From a checkpoint of a small image captioner: encoder norm batchnorm.
Rows from block 8 of the image encoder of a small image captioner, named by matrix and row number. Rows with one number belong to one channel. Each number is 128 + 32 x the weight over its row's rms, rounded and kept within 0 to 255. All counts start at 0. Numbers have three digits each.
After each channel's rows are labels from the 100 images, of 14848, where the channel reaches its highest value: "responds to" is what is common among them. Only what is clearly more common there than usual is listed. The data: photos with spoken descriptions (Open Images, Localized Narratives).
# convs0: first 3x3 conv (encoder.blocks.8.convs.0.weight, 64x64x3x3, each kernel summed), inputs 0-63
# convs1: second 3x3 conv (encoder.blocks.8.convs.1.weight, 64x64x3x3, transposed, each kernel summed), outputs 0-63

convs0.49:117137191116158117088156086106158130145056087130108149187094103078171105119135164121159092153121163097085107118144119152128155065093120161138117096153113063108119082133151129070147114056095119
convs1.49:139069125116139115140139130150161224145142142130132080135152088152119106089172144112093139161120158145133079105098125103121099122084075152172052180143147191154116113079141126101131126111078188
responds to: text has "sky"

convs0.58:175161147145154145174122101151031158138125146062154159137147125114128106133111158098130150058146083059129125114160142095101085156154127136124127197172163125150141193121126075121145130154154103
convs1.58:161078096101122113148137117163135139098144164071163138151128089168125126117127116217137150097120066133139113099170178106120177184196142088138162167159141109144148106108152115066099171150133083
responds to: text has "sky"; text has "buildings"; text has "water"; text has "grass"

convs0.11:105146112173124160144138127163110132099126150118127147114114169045203129080129125145119108107130135108123130122132131161168157190156090186219183149117090101200153183114135104158097133140131138
convs1.11:114087085125101130155080122117129134084160127111171150127139082139070102134123139134131131095127185134104109088226108105103120141132104131049137128118204127103123098086140091099164133165071073
responds to: text has "sky"; text has "trees"; text has "buildings"; text has "water"

convs0.51:103108051130135091101135126072151161092136165077086140110166148105131139108121156123103139047130104095114123085134088131123123129081028113179164097078142087150109146117115130138069098135116122
convs1.51:105164103148134109155169076087136140201166170087145160205113066123140129117129108142131169158116139147087107174114087187153117163138057117131167147110098173137129177157127126137147143137136188
responds to: text has "trees"; text has "grass"

convs0.30:126121063119081122104114120093132098106117102117105106112123095134138128114131092117118085095082128045110103074040109070117134083086131091105120068123136107110098060079129111107070115111129142
convs1.30:132180136100193120145103132150167144147170180111124153116149115122139114095120163129091209152149103114152122178144100208092113174158079131120122128118132122152146137121178170081170076185138177
responds to: text has "wall"; text has "wearing"

convs0.63:168172155154197111163088093151116162139146150130134143147122140118124107159140136108167131071149107096102113106098145102150114140153134124096127227139121148145166216141094100157121100225133145
convs1.63:170111123093082123157110129181150187114152167103170130128171116140121116137129106173156155110129070139140157096142181129103174155178151071124146163151142132167208126119200140085158173157098110
responds to: text has "sky"; text has "buildings"; text has "grass"; text has "water"

convs0.3:194124061152122171110141163126077106116105149120167151166062126122087134152085167108137121121160142186108144095175135132120103146186096168127098139161148116091152158140146139133196185110185157
convs1.3:093136070151107177138116107138137101061133118040128152060107128117074086178103137160168105156117137075057119130187140092115101085161130106103156117137141114106124130102130124154078134102097154
responds to: text has "man"

convs0.25:140101081100105114153140106078193157127143109143124120077111096117073157078127094105126108116080160067117074095100136077108110084056133141137142106128197101191117148148128093155130077130137139
convs1.25:146129070118141157094085147110139115197151132119163136149147116135142098091094117067140197140165130150065150190112087175090103205130126119131166170132100120165160120129202132101155138130149140
responds to: text has "grass"

convs0.32:110152119095148152083125091108181070106106079130149074148089089061154106081137130085127104182111137087122116099080074131089167095133128138081145114101142132087109103068113105086088104118105092
convs1.32:084103165114181101140133138163140186119123128130091036113142141133137097098128175120147187157115146157108109116110133121060133156120037138126088078111139174121145151132142150140162063114120180
responds to: text has "sky"

convs0.26:164114080110134199126137157155055108107137096104151138157051116112134122150044168115129110103131103158135160113143146135118116189184124163107100160153152122083129151131102127156198174119177134
convs1.26:114145068159115174158125102129119116036140128041141140056097132114097084182116125148157101137082105043082131126143118091135081098172151108135128142112128061130136112121117132123115120118119124
responds to: text has "holding"; text has "man"; text has "woman"

convs0.50:146133116124121138158161157115090154134137063094133134131135167122117138138087160073158120047105087160152130139131156134095160165196108162151156194148127089104178186183149148151163181135171144
convs1.50:121133080160097125120066157131087119092153093084168142121080114149092108149121133172172101099097143057076151141163134083186112103147152132164124172133128091129135080054123139108089132081107087
responds to: text has "sky"; text has "trees"; text has "buildings"; text has "water"

convs0.24:146184158162168138180146105137069144182119185079144182122153156125125120122129157121132159043143084059111103114139113107118117143107106151118129156184167102159152204141135098142141127172133108
convs1.24:151047107078125097136130107164143132129148146081136133147133075177140089125130110196148138086107050117133135079122173128120178166182131072153147144156163122163135104109168083069120149138105112
responds to: text has "sky"; text has "buildings"; text has "grass"; text has "water"

convs0.0:150081138106168168090128099089094159085072159140131147070162124155163139090154173132099174101138135075143123097105119107124124111100094112133104089065138155099088037106084104088142143094153132
convs1.0:175115201177150100151137075189073129128141150106150188167109134165174157123177123185164185125145104119097060091119140098122155117167131114158115112162108097125142136137108070132093154145149144
responds to: text has "standing"; text has "people"; text has "wall"; text has "sitting"

convs0.55:103136076117120131065154134092098107097076083095105148153117104100189110097073140114093113086119116063125111095120097168151099113095070146212121082101103082148123129098110124089081117120124132
convs1.55:155110110071139103163128106136146167123207216145108125080121092151112106141139137118143188122116128117030076111122156159085090160144084101097164150103185111113093148146115116125153127148119134
responds to: text has "man"

convs0.61:115112121081153106128150091101179110094117064105120078173117084092114124117073124078119095156129091076130112104094120126087158097120075092093132105086125109076113118086095125060101122062149104
convs1.61:138118114174187087111125126171147146116123145171116098123131120110137075111107184149195176164127171140116099101147111113106112140124027113134069088125137197148124175141144135100171081130132174
responds to: text has "wall"

convs0.19:097105114104147162099130118090131132157067137140125128115120118129133143074153151147101123085076134113107096109101128118140136088099031107073070127125115107077132032160110139061067141119140132
convs1.19:135074168127110160172150100173151132165112143169178116137147082161108102105134110178134159123127158116139084085130172130116056128124057141130065171166131110088175174149142177101165125168114149
responds to: text has "people"; text has "sitting"

convs0.46:131073119059163068124131118116122099110093083137150082143118099132142132105133151063108111109124143088154121083081119124093154120116137123087109082080114115066117088081115105037119170090098097
convs1.46:134117163127114066169090099148194207127120155167109085141153084096161109133132166120169194134094132095151093141108141116113151116142060154135074120131147194163145137128185137097154117148111166
responds to: text has "standing"