From a checkpoint of a small image captioner.
Model: 4.89M parameters, 48-pixel images, encoder arch resnet, encoder norm batchnorm, encoder depths [4, 8, 4], encoder widths [48, 64, 96], decoder activation quick_gelu.
Training: adamw at rate 0.0027, 6800 steps, batches of 256.
Data: trained on photos with spoken descriptions (Open Images, Localized Narratives), 203450 training examples.
Rows from block 10 of the image encoder of a small image captioner, named by matrix and row number. Rows with one number belong to one channel. Each number is 500 + 50 x the weight over its row's rms, rounded and kept within 0 to 999. All counts start at 0. Numbers have three digits each.
After each channel's rows are labels from the 100 images, of 14848, where the channel reaches its highest value: "colour at peak" is the nearest of a few named colours to the mean colour under the peak. Only what is clearly more common there than usual is listed. The data: photos with spoken descriptions (Open Images, Localized Narratives). In brackets: how many of the 100, against the usual share in percent.
# convs0: first 3x3 conv (encoder.blocks.10.convs.0.weight, 64x64x3x3, each kernel summed), inputs 0-31
# convs1: second 3x3 conv (encoder.blocks.10.convs.1.weight, 64x64x3x3, transposed, each kernel summed), outputs 0-31

convs0.14:492535557542462448517488576555572467423476363476499477481546590476552537495418512501424510538523
convs1.14:493483459565462523466517614503571429435489492501416513501426541510507499623491434547540569488447
colour at peak: cyan (44 vs 1.2); blue (29 vs 0.7)

convs0.25:475440540467482457416500551496486419450494433485427445416467485544487512430498471466446404516499
convs1.25:561553569500550495510416491505550506486540536528567491481494518518516481431607547524518554595539
colour at peak: pink (33 vs 9.5); white (26 vs 7.1)

convs0.36:474482536458502318441540490503458550447489550458509453516544507611415448473494476498505557529512
convs1.36:546451517526565593472512562529522478460458436407491547534494466490645448447494535597549553515465
colour at peak: cyan (25 vs 1.2)

convs0.62:426442464401496515542499497513460546394496432496497451389471485473496497395556516465416468459374
convs1.62:520531573574406407616436521482490432573529595509462571535499600545489538584550485531485608488436
colour at peak: black (88 vs 15.4)

convs0.47:444435422462482448451452493407486512545533360487408413471501520436427511519555519469430419499479
convs1.47:466500583530398453490445520472538583482537412497427485570534462494394544513508450536555561526476
colour at peak: black (48 vs 15.4)

convs0.1:477342408458517410457544514466426503470515492450431436401504517430459489409535480451469507489484
convs1.1:483549603546469560566505502503514480491491548490523592569489566531555598438550405613495563513503
colour at peak: pink (32 vs 9.5)

convs0.24:476483493511480433552478459514429486495472488482432386509524572518468533450501437475457432515504
convs1.24:461534499600502536502448504529465484417472522613578521611506528569518458486471500574508575536457
colour at peak: grey (61 vs 32.7)

convs0.4:524530554564449528395427520457509565504502514535487471540580550512348455444508457486467539429541
convs1.4:492470454405510561459531485497430562538400498403475464402523499503474444436482532511501506480558
colour at peak: cyan (41 vs 1.2); blue (31 vs 0.7)

convs0.35:538579586586513411501449437532521515449596476488544499507520509466488484499461464548458547504547
convs1.35:451486492559458524468481560504503386408496495476535446532476547523526609576498420519546536469456
colour at peak: cyan (48 vs 1.2); blue (25 vs 0.7)

convs0.16:476477509480476550427516459471396502496442492478467382494516478424481477433462465491437478463421
convs1.16:476548430446514473516488509515531455494503534471506457505539470504516497442440481372454533388498
colour at peak: brown (63 vs 30.6)

convs0.56:556496508463567420435477499458406481547537516518514364498518439512412523427454538405534505421491
convs1.56:561469546579541433451512503482504577492420485449516551465381436539549509577523465571591464480478
colour at peak: grey (61 vs 32.7)

convs0.41:460368571498464537479508539472377487533527498449482499500399497478463453528466427491480527497511
convs1.41:582430582509578517497477544549539522444452480457493494481432431543571515466544517576534481434425
colour at peak: cyan (34 vs 1.2)